python train.py --dataset="photos of plants and fungi (iNaturalist)" --train_examples=45211 --image_size=64 --horizontal_flip=true --encoder_growth_rate=24 --decoder_layers=8 --decoder_mlp_ratio=2 --decoder_bias="all" --decoder_positions="learned" --init="xavier_uniform" --orthogonalizer="newton_schulz_5"
Rows from block 31 of the image encoder, named by matrix and row number. Each number is 50 + 15 x the weight over its row's rms, rounded and kept within 0 to 99. All counts start at 0. After the name is the row's rms in percent of the matrix's.
# conv1: bottleneck pointwise conv (encoder.blocks.33.conv1.weight, 96x408x1x1), inputs 306-407
conv1.17 104:74 48 39 52 44 64 58 37 62 32 44 42 38 49 56 36 57 51 55 24 15 26 50 42 49 45 54 63 37 68 48 57 35 40 47 54 35 43 66 21 60 53 64 39 55 33 71 35 56 62 52 25 66 34 46 38 44 47 36 73 43 63 36 38 57 48 44 71 48 62 48 34 45 72 70 39 58 55 44 36 44 35 77 48 62 56 28 53 29 32 40 65 14 57 38 73 38 47 37 55 53 60
conv1.18 104:41 54 67 54 65 61 50 71 56 40 53 36 78 42 64 78 48 50 68 19 47 44 52 62 51 80 76 55 67 28 39 53 40 63 54 45 49 63 41 46 71 77 52 76 75 60 64 41 53 65 32 59 41 67 64 61 54 57 61 34 67 54 47 78 26 54 61 40 79 31 31 53 51 56 41 29 30 56 42 56 54 30 33 46 62 37 20 57 78 52 47 74 53 59 85 28 65 86 48 81 50 69
conv1.19 090:32 68 41 32 25 58 24 77 59 38 46 34 63 14 51 47 66 53 54 70 65 75 58 41 51 62 53 53 54 24 48 49 62 18 40 55 45 45 19 31 47 54 45 26 54 36 34 70 48 58 73 36 56 49 74 47 37 56 36 75 78 98 21 45 44 54 45 43 89 29 28 23 53 25 55 32 45 45 39 50 39 53 61 45 65 14 70 49 97 45 21 72 70 41 58 62 74 40 65 46 43 62
conv1.20 093:57 41 31 37 34 54 30 40 27 31 43 66 43 38 25 47 50 25 52 72 60 41 39 52 40 37 59 52 68 28 45 34 72 41 53 45 82 48 42 34 59 39 40 68 41 59 48 66 42 53 42 62 73 23 70 55 43 46 31 62 43 73 44 63 48 55 74 35 29 58 55 68 26 28 53 66 36 55 44 51 68 94 35 31 83 50 69 37 50 55 50 62 50 40 69 59 67 67 25 35 38 47
conv1.21 098:75 52 31 22 44 37 28 65 35 52 55 79 24 34 39 59 27 47 43 36 20 32 64 55 79 44 28 42 58 69 50 36 78 54 53 43 56 35 49 57 68 69 58 65 38 48 43 54 38 42 37 70 31 39 50 49 49 28 44 06 25 38 40 51 52 38 46 65 37 54 64 29 54 70 41 80 39 46 69 77 48 62 61 70 91 81 58 58 42 26 31 24 79 71 49 67 32 33 52 28 77 49
conv1.22 101:45 55 32 36 57 40 41 36 44 47 56 48 55 64 67 43 63 46 45 30 37 62 77 73 54 54 32 50 53 40 47 39 53 20 46 57 43 49 54 36 37 62 35 74 61 20 60 68 37 41 60 37 68 60 36 59 41 37 33 48 66 57 62 38 71 60 41 46 26 58 42 54 28 61 25 47 13 51 27 51 51 45 37 52 32 36 50 27 41 57 48 61 26 40 38 23 31 57 33 38 26 36
conv1.23 102:30 44 48 28 28 49 47 49 49 19 46 56 43 74 32 27 66 63 38 46 68 52 44 48 48 62 32 64 22 52 57 50 55 24 51 34 76 67 38 35 37 50 75 46 41 37 59 41 60 70 35 64 53 45 28 40 43 38 13 55 23 89 51 27 34 61 43 57 69 43 21 25 42 68 51 58 17 41 40 56 74 55 33 35 53 46 69 45 27 47 33 46 48 17 36 62 21 55 49 40 32 41
conv1.24 101:64 69 57 38 50 21 20 61 41 36 72 29 48 40 48 66 63 61 61 25 66 52 62 22 71 74 41 09 71 51 59 52 56 53 51 50 70 41 54 46 65 76 51 54 13 40 22 33 50 80 44 40 65 39 27 40 57 55 59 54 38 30 38 52 16 28 54 40 58 35 62 59 41 57 32 49 34 46 40 31 57 45 71 36 59 66 33 41 36 28 51 47 47 69 53 42 42 64 48 30 50 21
conv1.25 089:39 29 35 35 36 63 43 28 53 61 52 43 59 17 50 43 58 31 20 28 61 34 36 40 33 46 31 37 37 39 42 24 39 58 49 54 29 49 16 23 26 46 43 68 57 36 44 30 67 68 28 32 30 51 71 50 56 59 62 72 67 79 83 42 44 43 45 40 65 26 36 53 36 42 56 48 25 41 32 31 25 46 49 64 58 51 56 35 82 40 77 72 29 49 42 46 53 53 56 28 66 69
conv1.26 103:52 57 43 44 34 48 26 25 28 45 62 46 41 72 40 89 51 15 57 62 51 59 77 41 66 50 52 51 49 47 53 39 45 96 29 49 52 40 43 28 41 40 08 85 34 54 53 58 46 55 61 34 34 37 57 64 50 43 51 35 78 67 42 50 42 45 40 40 65 41 38 44 57 50 49 34 25 65 66 49 38 57 57 53 69 73 81 50 32 68 59 39 74 60 79 51 34 62 38 49 48 50
conv1.27 101:44 23 33 34 60 67 42 53 47 52 42 50 36 27 44 41 69 39 75 63 22 91 61 34 72 27 44 66 67 52 73 51 59 40 82 98 50 57 54 69 34 27 32 21 68 62 35 43 51 38 44 46 27 23 19 52 34 75 34 41 31 23 40 52 44 60 50 36 37 39 60 52 45 40 37 44 68 57 59 74 35 43 45 64 54 36 41 64 30 39 40 33 13 44 63 56 45 80 61 37 60 43
conv1.28 096:71 55 50 35 43 44 44 55 43 47 73 26 37 61 46 73 45 55 62 34 64 51 69 51 28 32 53 47 41 50 48 57 36 66 55 74 66 29 45 44 53 59 25 39 31 47 38 66 51 32 32 55 62 38 31 23 79 64 62 43 44 58 70 70 48 52 27 46 41 48 41 40 65 65 37 42 53 70 50 59 38 51 50 38 28 41 54 25 58 55 63 55 12 48 54 55 24 22 23 45 40 66
conv1.29 100:37 44 57 25 30 20 36 31 46 49 64 34 32 43 32 49 54 41 59 45 41 56 69 50 52 52 60 62 58 54 28 30 83 30 58 17 46 34 20 23 39 56 60 46 51 65 63 25 37 53 40 60 37 38 47 29 53 56 60 53 41 42 56 32 15 10 46 44 35 62 42 53 60 49 40 67 28 48 36 65 23 47 69 33 41 52 67 32 24 34 48 39 03 51 69 52 24 34 63 30 75 49
conv1.30 097:43 51 31 65 46 25 58 54 54 23 27 28 76 42 38 45 61 58 57 67 49 34 29 16 56 27 72 29 31 31 59 30 58 52 28 45 37 57 46 25 19 50 64 66 65 53 41 50 48 55 57 75 30 69 68 51 44 29 44 58 54 48 68 44 25 65 54 49 47 33 51 55 56 29 46 61 49 57 36 56 49 44 34 35 38 53 60 32 72 32 14 32 39 62 22 59 99 14 30 66 52 58