{
  "encoder_arch": "densenet",
  "model": "image captioner",
  "dataset": "photos of plants and fungi (iNaturalist)",
  "train_examples": 45211,
  "image_size": 64,
  "crop_scale_min": 1,
  "horizontal_flip": true,
  "translate": 0.12,
  "tokenizer": "char",
  "vocab_size": 37,
  "encoder_norm": "batchnorm",
  "encoder_activation": "relu",
  "encoder_depths": [12, 12, 12],
  "encoder_kernel_size": 3,
  "encoder_stem": "single",
  "encoder_growth_rate": 24,
  "fusion": "prefix",
  "label_smoothing": 0.05,
  "decoder_width": 256,
  "decoder_layers": 8,
  "decoder_norm": "layernorm",
  "decoder_norm_position": "pre",
  "decoder_activation": "gelu",
  "decoder_mlp_ratio": 2,
  "decoder_head_dim": 16,
  "decoder_fused_qkv": true,
  "decoder_bias": "all",
  "decoder_qk_norm": false,
  "decoder_parallel_block": false,
  "decoder_inner_norm": false,
  "decoder_positions": "learned",
  "decoder_prefix_bidirectional": true,
  "decoder_connector": "mlp",
  "decoder_tie_embeddings": true,
  "init": "xavier_uniform",
  "residual_init": "scaled_by_depth",
  "optimizer": "muon",
  "muon_scale": "match_rms_adamw",
  "lr": 0.0015,
  "momentum": 0.95,
  "nesterov": true,
  "orthogonalizer": "newton_schulz_5",
  "adamw_lr_other_params": 0.0013,
  "grad_clip": 3.0,
  "steps": 3300,
  "batch_size": 48,
  "epochs": 3.5,
  "lr_schedule": "wsd_sqrt",
  "decay_fraction": 0.4,
  "final_lr_fraction": 0.01,
  "warmup_steps": 60,
  "weight_decay": 0.1,
  "adamw_weight_decay_other_params": 0.05
}
Rows from block 30 of the image encoder of a small image captioner, named by matrix and row number. Rows with one number belong to one channel. Each number is 500 + 25 x the weight over its row's rms, rounded and kept within 0 to 999. All counts start at 0. Numbers have three digits each. After the name is the row's rms in percent of the matrix's.
After each channel's rows are labels from the 100 images, of 14976, where the channel reaches its highest value: "colour at peak" is the nearest of a few named colours to the mean colour under the peak. Only what is clearly more common there than usual is listed. The data: photos of plants and fungi (iNaturalist). In brackets: how many of the 100.
# conv1: bottleneck pointwise conv (encoder.blocks.32.conv1.weight, 96x384x1x1), inputs 0-383
# conv2: growth 3x3 conv (encoder.blocks.32.conv2.weight, 24x96x3x3, transposed), outputs 0-23, a 3x3 kernel for each

conv1.20 090:526526488480497453487492477502488502500477510444560515479520515558441490469510493541528511509503534472510434485489495484502499505525508485475533538494488486496515504512470506509462499498507513491497532482489491517493483489477508492477497515522509508475482509487495504474494525507495505491505535507507551465486450502487486547472535456538525514505475528488509477506457528484489522543482501476470495501489474545460516457469511500544513474485474477528526494541508487500506531476511519496504453462504480476479525472512518513450526497519468484512519487483526520515522496575509571530469503504480515478518517539484500489487485475499497505517477490545491529513520485484478490497492496499479493459498525501475494506467493548511494496476454497480517453493533529513521461451535535469485511475470475507518506523500480476492515465530499462534430480487475446493512504513507443504492491517490477480482482470473513515511521481482461464496464490504452511492464482509508468496472482498498435477488464469464476480485521476521494469474486497522521451502461522514479448483459477515468516529515442484478495490517487559499484530537504510461511444500481452529489484472496429518
conv2.20 121:443495497526517522502490492470499491493496512478536514469477538466476533474483525504497512491505528515527509489490478513519510463456477501473487497482486524498475512519512472484512491517558553538534514478465539520501528529503563557529582556534515504491481508509466483492489481500505538519498509514489516515492492506469469501500507520510501493532540532486532499478532544485512515470501504475537507460502509494531485504501514470516495535564516531495525526502512560534544540496511556537520504524496489489533469500486468510503483534539469511494523467486482495499475499483508471529464469503474504501519498478534496530567522517522519476510513494510544517
colour at peak: purple (37)

conv1.45 109:497497530498503495520442509472506513517494475511488502495520506495495517488489481497518534493548485499436490503501510441512476507511476483460493462477462517487447478466485522522529483476488458577468498523484488533453474527467470513539522468501516501499505502507512496509447498535476486499498480493501486487545498527498497457531554474482505507524487477497529503505487507475494450461503501509489522474464492482476550511514522490479530506546550509531501496491501513517473445483498507474468489513499472489516501503491519516450489523492490529483482536479500476512528536531517541511539509527510478482504507477456502473531521474489511466507501500493491514519508493531490521532503500475514435502514479537501509522484501482504499547456512434505472544520547526498568499538523488492535486527464539500515479554489488552531463467498494487486510485476508491546472546506474531500524510564536524465512466529534517509476470497509515534508490463532516457482486516498492504458492478469504530523523474529471512514433548470477487499490511500520493549509475479521520527443504527513497498524467501502494492443509511484471539498460516499530464483492475502510531488508526510490
conv2.45 086:484477473490509515490529542478510507452500533495513513505502519495492485506533478493486499454523501443558459493513466507480528478510496510537520472492527483482560519472528501510500483544491501514481505493513509483497511499497483476541493483473498540508528464548463479487551495519544487509539478473479535519526511562480490477452514530484519506492488529509523492520469492569481535523502477498513475519491480503499503548494489546534526531481472508488461536519508453528500480514480470510445523526498512480465537532551562486503519482470464482505500493526504447495486471514481514466478539469486488531481495479501526490502536515525512504523496524521475511
colour at peak: cyan (25)

conv1.94 093:536483501482466540465507522477482491518484532541490477520501490489490516496514505511511513452514502504565495500504485524526517492484540479460514524513485485527508487490479505517501531454513511538490492517514509511496494505529526526523504492489511499501501502564497505495509483468466500541517518505489503485512427534500499469499526540510524496490450512489479473496470487499483478518492477485512503484509498442501464432502496519465527497479462533484518478567526467496508523519534510496473506520481524512478525512478552507502498453528490508512543468497507461493504507563520506544487506537508545508504465499487519509496505488527524481495538515531484451459458514476530466464492527463502494494505486498462491503549514521517495537513523514521521487531548506532483550504495463448493509534512501551518495456438504495503510487496515473543519494470469496456520474506482501473510512511496474510507523456557486522469501491509481472485503471494490495476518472509497527498464510561515518500484516470516512478499507501532489514480499430515531486483496503507437516564493490508519521550450459531525549505489525513482505541466490474463496463468493482555476435509509509470
conv2.94 124:476497469465493472488485490494484494483502503503488508483490531470484557466464547475469460513540514517499505481461478494477486498510489492495514493491531515468492492487496510523562497523580499505519546486492575492530518508511530543498550529504513469489481500458480490478459480504449468522483506485476503502495484488487503491503509479545550505545579529477516501469515506477522479468525494453562513486517507488504478497513502476490489537514532513489513525473513499490503559494516524495541500491473463550507450515466470526507451527513499489491497512503486488514480502492465472543496494517499493466521499479519524509535522516507492476512530510522551524
colour at peak: red (41)

conv1.4 104:545495487493485526474491488514515479492544493476500490509497495504517506509520501484488498480473507488464528467485530518538489481487526503526507506504528510508485507507521485488458507518505476525491480493512486495511491469478525496455481496495480509522516494501506524491508498549490497491480482520512554502465483498514496461495493470528483518503493476524487480524525523529476521492511491511499521488489495470483464490505518509465553537514516510509503468494492488528521505486468491431497535476486467510484453512498487481505526496480506498469505506491524529515484503513453519484485474519472493500484489473445531505501498497467512516516491505458461487494502527488511488481502460493500486474493508510536459495557547498473507506498484509503549504470505491573500492491497471479505520476513502481485479487549495480578531545525520515595474503490480479493505509488509577550460467519474512468516509481528479507503494514467540553518520493566472456476482510502523483495554578500513465505497454491530487479480484520491512486543519466535513540559460484529451507488518498547472491513460556536495476481544488484570514443489538505458483464508532463504521521524531548525
conv2.4 115:500458480489486496496492493466476464475477489503492461509481512461538475493534497480536503461527474460537493476469470492516496488497515494494540506489479493468490540483520508508481513547480514478516473478472474500502492493498469489513455496507512524555472452511483491484544500494572467480544484472509527543488456513507487500500521518485491494488471496531503497556518507601496511539483491563499492509493509520499477518487500470495524502484493508493483524502489497519514455485470491494487562494482570487490524493502547488464535515483528523492479508504480502541507519541512577506496520493509431482466512487462503509489516496483506508506510502536524506
colour at peak: pink (29)

conv1.83 102:542484517533509499498484486512503527516503472497499529537485513525515492487533533467517480567484502543520472522518536496496495487496474500478515471493495493498498505479523523449452528453528515531525478567524518486515533493454502494507515529458475485517508494521549490531541505492511523524511503519503517485484542507477491524520444505497509480460493504539506505486480521514523502494497461469553552495509548514480484507508487508526487509474522511532454472486506491519514478501506489526470518510513511485530475479518509519521499512491465501468513528484481473485464504530473475528504473495490508482489530504462485513469439457544461472513469515493505471498458454480490507490503508492493510476540466473549492493501525500502532510502497558491476527557480532539509490468489502505581523460517468479512484481536484508446513516495498525492487456480461521500502489558458505504548549490494503482491501473523483474507543530494516474469493569481495500532501502481493462462518520512473481518486446469496540484517499460467511473489487488524468452474490508476540500473501518527439510493498492449474521539503490539525494463489501515456517547491530486495523491517487468470
conv2.83 091:472464469497487455486557505468483483457504492461500490509497519477478544504492509546505517487416532486474535482514442472497525486515482462530492477526478527477490509537482510507565508478533487500468505514481470488525486500494499471507487516458511507457542531492439488514452481511521483459535511499466474508467470469489470498502499492482527545474494486511496543542482473497488508473517473529520502517493506474500460491477502501442475485506519521533456506509499503517536477500526518503523500537522520461493510514487492529482529508478469525455501531512523464488448535468498501506504514505522527515513516518510511514465471491487531558483519512520517524
colour at peak: red (42)

conv1.81 100:536518478527447470525482515527508497493485500477555477482497510561511524503516474508487518530525481529476509519503500508520479460506485499486530491498496493538469493513451489459468500472510498522514565504495500498528496492480485482508479513487520462470539517509487468488496466531501530514509477463482511514478458513486464452503509507516459475524477507505520518503501528511486488527500514473502501524506514463514488501514481517521518486488471515491543546488464527460504480533480488510513507463502512460480520484492481498510549533512502525484505479497509507496487511479522549523506499492484530523484493482499512525489500495537534472525513527524489471486502489523543526463483478475508454472510488496485513519494514539491446480495541527498547512433487502492507463528496487475554500506599489502491488494511514516475484499477506471515486513503456463513513557455496559492503454517478510465537472502465555515503492515547520531495460530480513452486465530544471500504511508441496480475478494472542548506483521506486524474540470492518467511516475474482524483509563507513550478493473502471535454481543501493523468463496481486467517480528518481557540500521474545528
conv2.81 114:476475497473493552479510504492482505479476553519509487469510488502554482475511511472514517470528482457539513505484466497504525502492472494485530478509497508499496523488500502491494473550469490485514490478481511497510499497505474481515471507530509494509514480527505463503519477488556508492539520480461490530474508489505489521508537522456484498491506513524486486567494504607474489505540486532480468503469535536521504468464495461482486498509482519504508514512503464513521457510473507513479534496495581507497543479507539470498522494499512513511514480587489505557516496561501531466468496483479461485457529486480516495468501484495501523491470519523458502
colour at peak: pink (31)

conv1.66 097:514459485498449506507483554497475526482505446497543515474481535479483487503484498508465469492459528531474516493475511499472463476458484499502436487511523516525485523523538467516499539501513494488473484508514481524494473504483461495508508468503550493519483527515525516503501490498513491498540494463480508513496446488500488526496539451480474553503490487527497525531493507491508545502538470483479512468452489483484435503511451498486486526476514491499482490514499504500451504493475470481481513482508472498548456474493507476520490449475463458513484443511506541543467541504528492486504517551485463495519496519520493490519500487488491500548477479519531497445482460499523486485543490466500546523498526488475491490473524529494517522492474470543483514467474524523511559523520499526495518499555473500555501536472492511465473522519521549480465511518476485493515480472487481524487497495503474491487512516490509547480471532498521525519511449504528482448495479529603471478489508509519530513478506492493451524493488517530486552494489490565543523488492491530502490487474529532457480477463498485487472506505515506498490495472528471519498477470490523474515495514486486518
conv2.66 078:462443487516499511500512470503536500468487489474535514521543479488516504514514456507521476477501483552493479511441502492492471497522510485590514467529527481472474558493492510479514547482507499469514519491471486503508493519495475486483452493497520530488517501523479477460480502483523461536502480495508540536513505496501469488480487497523459507465469512526525476500526451490503478526467540519513505510490526488471483494490496519450491485490472476442505500485517485467537533480476498472478527493505492448515526515517522502526520509485502522472502479504526565419485519514521493481539512496495546532479483560483489500520494483517476470542503471523489501
colour at peak: white (64)

conv1.6 103:458511537503474494497516494496508521490480468468517492530487516519508503498518508486494549515462519478524509534502479513489458492507532482515513491478537489500490489538501507511485533496491484522511476478511520490459454460502415485506531463495520513508499514493492513486477492484505534517494466467488446485538509467485534500470490517481494522479524479469481453524465480509484499490512481518507450501478471488547510523468477453487465512464496500497496511501438508461486466453521548510461496542512490494487507496504525511489502521454530460487554468518491539452522542486508507518522472493516568480482478481524496500485504497462490477505519505482477492509487511513497492507520510465503524571514494512505527516491448474453464470491499510451493515469492492465468482428495469498513522455541473523454481485525480494504475432454464472498479484520468475494463465500457448498469464543463494479468504512512481476520490504488451481504525488535474478484487504505492505550498505499481483503483487430510508497505538501492468468456504545509457504535506510484481489497501483533505527524505484525522489486462475519457494471460516493514477446531489501473510469516491495487
conv2.6 096:475475464482493544481487500485491479475483480493462440486486496512494481482478480503486505502477442518490508469463499518525578495501490478475497490483454526482492487505530528503485499509515507514547467476508524495492533524505487526496523531520518458513522491500479461461453455458518522471490482513498473510492486487454462468572544561479492469546510536509464461456448505487492479514531476526513464500529521501507492537531523484451501499457503509526519551511517532524524495460507502522501482497494510533482475509505491496486482486495496476499526450448470467498461493482498484486504518509495468480491479497470468468509531510495512510480447492492495518
colour at peak: pink (30)

conv1.36 094:536552520531488525541528500517488514519512491530489464489514506511496502491458521491498547447519539479475467483490543511483525516502485523496467513502489477478513506471472479533504507518476511477532521555538467483539495488495551485522519517523503488519468530470527520486491495498473504530517518519540545508533499510478497512503488476485524477516515477460486500492493498517497496527526536483465501511505488517479526481529473511496535540482491543548484487529509516484532496539500519420492496501521504459466494504517480479478466506509484496448565511510479487506454517500489537514474520503490551497479542543469479499488548508527497520507464496516468462530516486485499495521491511480506534494498528494462500498480518511506507450458477455527551516532500557510486466511496493495475487492452443506488458472494447469502497476516508470527503489492495490473524488524526497495528502464499504576480516505494481537449481471482495524493472538473457524512524483497500469507496483532471509538473499527512521481527563509505484510531469473489508451530503516525478523559516479513523536522445507499487536487456542490509454483460471537479506479483525474531516483481477509513
conv2.36 114:479464477491485479503502487495498505491518508502514482455479525459478564468477523512506488516520529499497493496462487484451489475479483470472510547490505529480514515492517504503539501526572508505492566502481571507548519519526561501498551540510496495516465483508469489477471482496491526477510538512509520478473484474497496483493495499520527475495520509492494477498558531475538510482481465458538491485482463476485497489501516477477500527514565516486534500507511516494491520500533527495566511505516474520488489474477500537503445531493513506485495501491498492523508484480485474506467474486510513459527493498509497520553490491517466474513552491538581530
colour at peak: red (27)

conv1.33 099:473493456519469476514496475463481543476469470502532495494482514509484510519532485471502502451500519456527499510502485482456520521510523521453505479476492476479485506474496472497513523496536479449523548513477533479516528522462539463481516512477461511527511503534462506518534496488506499472498511479506502515481501468505510517483478460486488488504550521527490500476497452465485512472489514469469482517471505479523491504487462480535459493472462477501503473530510522531476510505447506539498476536477478530514497520514514494490530491516501474508493511473514493505492521539448517503522485505514480510493506484511457495501522518477476427485456515524476505518475489491495485522535513514473465451510487507476533550504489515516477475493514535456513526486462446501488434505498522521477496456549488494474477520511512487500507479469481503531489503469494470469496495517524547487477478457497480522482481476523516458496498469503513479455511474478505528471499487488518509494509507460494517464505482524504465472476502489495473487573536446494517527513463477507518507495472509483520452487540537506489438513540518477459453442481493483545478465496497489509500561488449586477
conv2.33 106:470479481492511514491492490479492500487517516487477524483533494456560487495482510499505515477545557479512513465504454496494454500491465475496465503510468502511467497509508504500446447489470513494522478532482490506482544510500478493534505486538508509564457457472491463483503487507541519513484498510491497543455480503464485501494489517509483511522490529530513484549477479563479481529524530551462501465457536509524505496558518455495479482507518494495506499515481481524489460510517490532486583510490554476487473507494536482494537479457521489484514477502458512468471511496502540515506479534483452472509528511500517497499499488496499540494457474509501511
colour at peak: pink (29)

conv1.31 099:462503512514521487533458485498498539495478521500461519515501479563509520513505527461510505514507488507486492510525488486502499511456531536462515511484504473499507507496466533469482501507486515469461504468485512475478522488526522495518477518474513482550517460516501541512506517493524519518538461481490510504472495498529494518526497484499494495520529503525523478498463565491506484495504511489494517466504506475495499511491504492504521479533542493498476493449507509528518490460510553549504518462525449458525489472491493511484499498515471513468512504482503465470478518498495515530467495484475478469527464516514512523487483466556524473519465480518495524491528539468552522519512504453479550543517543499520473529449510483505486489513462511479528457441478476484498513480496495473473488524501480481520498493490536499466510538518482473551492491487521514509514524500493498475548473465502468544515539488554532504496531500495528505492511540479465526518499490505485543550487512515520480484494540495504468482498478470515562537515503480474510466482529570502492502505482489497425502557508513506483546530542566528523522528475476481500540478489488499547482498467537576464
conv2.31 088:437455461462482477477552538468485493480503490462501487463473524507489520465528512514460531517470522543477524500466459495446481512567519488514476503535475488489490501510546535513543523499528500476493549499519506504539519483520546493498509496517496517530481518475469457504474508488496538478541526529506503516486480483473478488533483498458530529502497485515491503537506511492519474468486469523539488505520468455463511506452492468496492489567523526475492489518503503503523497508489491465514491533500530501493502493483516545506533504465523509493502528523484527502492554520545481511530489498449521467520506511485515506528463514541470539506529524486503517
colour at peak: red (34)

conv1.90 091:485540514500548517536481525511488480512508502542510511490521480557466526485479545522482539525492511500463517494490516465517506476489555476482519535451517484516536526470480459486484496534483495485497450519510524500494506519490472520481528528527498492541521481539527546518496508463569511535506509473522500528473483477507528523502527499500545544508514469517496525511499508503533502507516521477523488491504453435489519459481486511498450529512481531570501523514485443472532502486534521531490508521491484459493509483509456489470512482467515482459510493522501523520505528518488588460522544504512535465499525463487502487520471550498497525497542472502534538497478522501503480527497488520511490508476495524470521481497476493454479513520527450506482488489483485493508474494488503501523507539507487491454486531514487522504510488513474485478515466485509465519510493530498525483472454520502478529496507462534524482483477508490489491465521502476475470538519521497469454517478490538493504486457454490543457495497478526494531484493488495499507479478469535480461538474478468515442506459475535508486539500440516447525488565510483514509515503494496519503500491464492463484
conv2.90 122:466495500485475494532525537474495506471491498494479509469493514458491555474473554513546527503521510507537543508506462474495519505504493492483466506472499511501489508509532516503541505530533503507522523524510532511482515546514567495534595567532525519482481477486483471495474485510454479488527553548506500507485482491488497490495479505530516521505531532522499508499512487472513493521546473510524490494525479503494480513511527470465488552548551539540506520495497486512495517509526534517510497517488527499485456494488508530495487511484460457484510480501483467515455493503512523522498491471476482481537538495520501501534515526537532523497525528535560523
colour at peak: purple (31)

conv1.46 103:481504491514525490516468475498515499486490482480525517480483470543474525494507481527525517490493491492492505497486518534480486492541467474479500462509511540545537503521494509512498512558516528472438493518500492527493482474491431459467487486512486479528490438488538531495487495475486487508496513491470477478427493487484476470470495479498560522480484478493519455476528498467493502452502488521501489493494506459462471472454518501527495471497514534507434480455526474447470500508489474482493532501517476512490482510496488511526525520531523504490501506537548467517468504524499541479524522489528482450464496511476509464511509448508521480499458477467506514503517517512459484500514465522486497499512517514490532522527512482572533479525483532505531498479448457517522437489511519486489526463501464490495461515541484506497512475562476483536516491518518547503499453570500518492518473487505521507522514508439476504513470476505531484471510518498526538515517503535543512496502518481479459515465469476529503515481505482468492480475454474506502529479481477523516472509496517495531543538529518533495504486494470467505522482499557520452505514487482461521483471494502526523
conv2.46 084:460473495497512469505490483479507517510446490482499512477509523515469483486501501518517554487456503498504526484490511513466511466460500468488536484501542495490540501492516513502472462467436502491535478453515493481526538506504532520468516521468508471490499506477470443503478500511509505517482525530493505481504520547467478492501498496499460507508513510545522514472512503488524512482488472486515530469502541523495502537484526588545519535529508525514498536538540517501527511448463486467503512496519486507471544541522498506500472518486469522493496537481521527447504442511518479504513493545503544502498491561525477520525448515527520516511524499502537471
colour at peak: purple (26)

conv1.35 099:470500485494479490489527472487491496503454535531510506501463483573530514549481506491501535532431501520542527504496513489495469464473478485524478548468511482516493482492490519530478521511535503493500516490515465492493480517507521497484583504494507454506531519480513518498500499467532479532475522509517528520462461510489498526500527494484445516524517503513485468521474463502463511536507510487481510482488491507485449487511478515477518525474492512526504453564533530530491512477522543503500467516501501491466494515498484519524543510485519517492553495505479509506532497496454492538491471509503504497519483500479474484514475511511498462473496468527487509505464484457507495506496464476527494478476461499491501523490496488453500476512511525479529500511452536473484523469478506514540530481515472467457515507440531487520500535525471552510476460497515484485484522538497562478519477469515509467470468490455489494504498492516504453479516451527508467482441515524485424473507463463474476466516472487513515501503515482460484454528523504490502512484477516478471461499528523501550502450526475494454531522513521517521519500490498474502480450481469515530505460462475554498
conv2.35 104:454448465515474488478513501468462474472496474478501511483487520450476532467497531530506478515557462480514444474471477506513487511493545479481502505452487498482517477503546460509555525513526496505495511491477539492495490505505516512501500514510498526509504495476460462490451506488497450514493476506512509528532511524451491495509521520509570518528547484482506517456464547461515504484508482476486537499527498500488479511514510500509525558561550465500550491507484516480504531501535523500503529507492484481512478499481467484516478462517474495524488468458497490529464454507449475470502497504459477497509508504507504495506535514497537491523537501493511548
colour at peak: red (63)

conv1.85 095:497503524497481488537514533486537524472514496560500472491498522541504505482483457464481524527498513526511533518473472496501496518505502486500469496509507503512498508502491490548505526478495462487479523479486481485498488468480532478512523494504501472504488471490527472494486490502510468493478514522490505499500523449444511523447524510511501525428476499514495480565498506488505497520482476514512492501553510541493477542477445477515517493447545521491486479543486504504449500506508493472505459479453488494501463518489461511468501448501504547523520486522516462482492519543518484505481527483516488517485465474478499469485460506516505517505515552514529510498513507514509449492507502488565470533507513505511504509481529490485487490491484506500447485481475453542501525513503469505467514498445452517517432512494469472498501497497489466551471501517472459484516491567524462471532490461533470526535497499480480532494490505491507448526485528470510472462490450480536472513518529481461459464502509472487490496470464455475500492474514468457519489440486463482474495515478520481491512510551495507498491504482561469498514514515450509476502452542488456525484475478475493476
conv2.85 104:475447489470521519453457494462489510472511508486525489471488538447461539476480543515507506476528494472519507455472498513516485472471490491501501501443501490480521492482530444514545482495601533473515498463496536497520548491508533519493555530482492479503510487482495470486510500469480509497467506514499515515490474498466466464484515481530511487526540530468491487463514530483525542458464484436524490450484498487508501507482496499488512500512527516464510512517506548477533493496510529479528512486486484498528483532488485513517489496475477514494497511502484497515508473481487470504497514495504531469521482478547476506563546512494508478491544494512527536
colour at peak: pink (28)

conv1.34 101:527495529512497518499532525471534519493531467479484484447501489511527482492495510501480541479529497499497498491495504501505501500522481524530530492489496585509492478508473456497453527464486521530545539516479496510479507538483483539553476495498494449500509513536488485518507490508482466506490476494506514484480502503502521490473501497498496455495511507499503487480469472525519514489478521496464482499548543527540473504496475534509497452496445512498526515537472460506540508493476483504519521503520471545510509517496501496556528505487494479492441492503485480493491502541491506510480501495531504518434473480544508538522483491453481507502453511462499516505502526460523521499524506509535503508483508474503505476496475518490492487460496476514522510492443549465482513482506476498533515488515543475483495487537509493517498440493468497502510533517458511511497452470439486494543527495480483483476490489578470490472497458509496500443496507534476443491489509489514494464537482484522487480509505460449524469527524513463510482496490528470473539535537535491513468521538507461448498513478509452471508480560464508451503461505478493547460480466487472484501499457522463473
conv2.34 095:447465458474516594480492525470487509462498536470478511497483515537537485488514486500506533473511503489494514512486457518503531513506503482480522506497476515529527530507493478498500480511475514543511495524505507500487495537529488505509454510488465502481480452481489472466463490469541514475526513490474508531486472476462460484519508487486487506510469505515460456512470441567510479496509555512490518535506516517524518533528485477484477503442516475474453489501494496555504498484480477525496484519522506492499501480443508455493516460493540487518482509514452474514486483461519511496470528495481467492513528470503528478476479443521507526458482495503472518
colour at peak: blue (27)

conv1.55 101:496484484515476515549524490508491510461504489480469507509510467547534517517498444471498484483477486460478516483484492510457476495477478499511478516487535524475522483464525511499473455513507476501465431512492498486471452512507482484489493518497493472467571500551514497517514490490569505500486500477511483481494524491562499539477484473498509507498536516472546525489462500531518456506479498503515509511511455485464526485489501531560442481506504524483512539524510509506533512486480480484547498501525467515511517486459483521485502478498465549534516491516470489509519536509493483504478540473485525473486497482486521503501477501521469520480517477519476464538495489493501438532509503534511511476517485453489533536518519505460497523513453503502512490492491470522510487538486520500512504527481521497510485513505486464502482537504468497508494532486499470512503482481466458477468503498517476454497485501525494446521465456505483513504518492565499496529496536501480540470535509536501469489433514482518519488456515504505497485493399545498491458513509538467535540527520490504478527468526482472517473542545455489512520508533509499505487561478518486464512485534497496460
conv2.55 093:461478479466499490518505537485490478470512483459490459522476519481483485529536500484545541518481483479488552454490479463483481494526526497535489487499485499512490499494538524513535524508528505508465464519512456504462526489507523437510517454530520537491453462499462474490441484499464465488518520484505502506453494514478504477496507519477490525473506518500513543512526466540478498526511503474493484510464489513492498538529517474474489497487504504500492505500499491511486444528523488548524462524496528519453458462503511530497488489456523445483522460457475488522445490525497481532472511494482481472506529512504512480517543477491540550482501535490531498
colour at peak: red (39)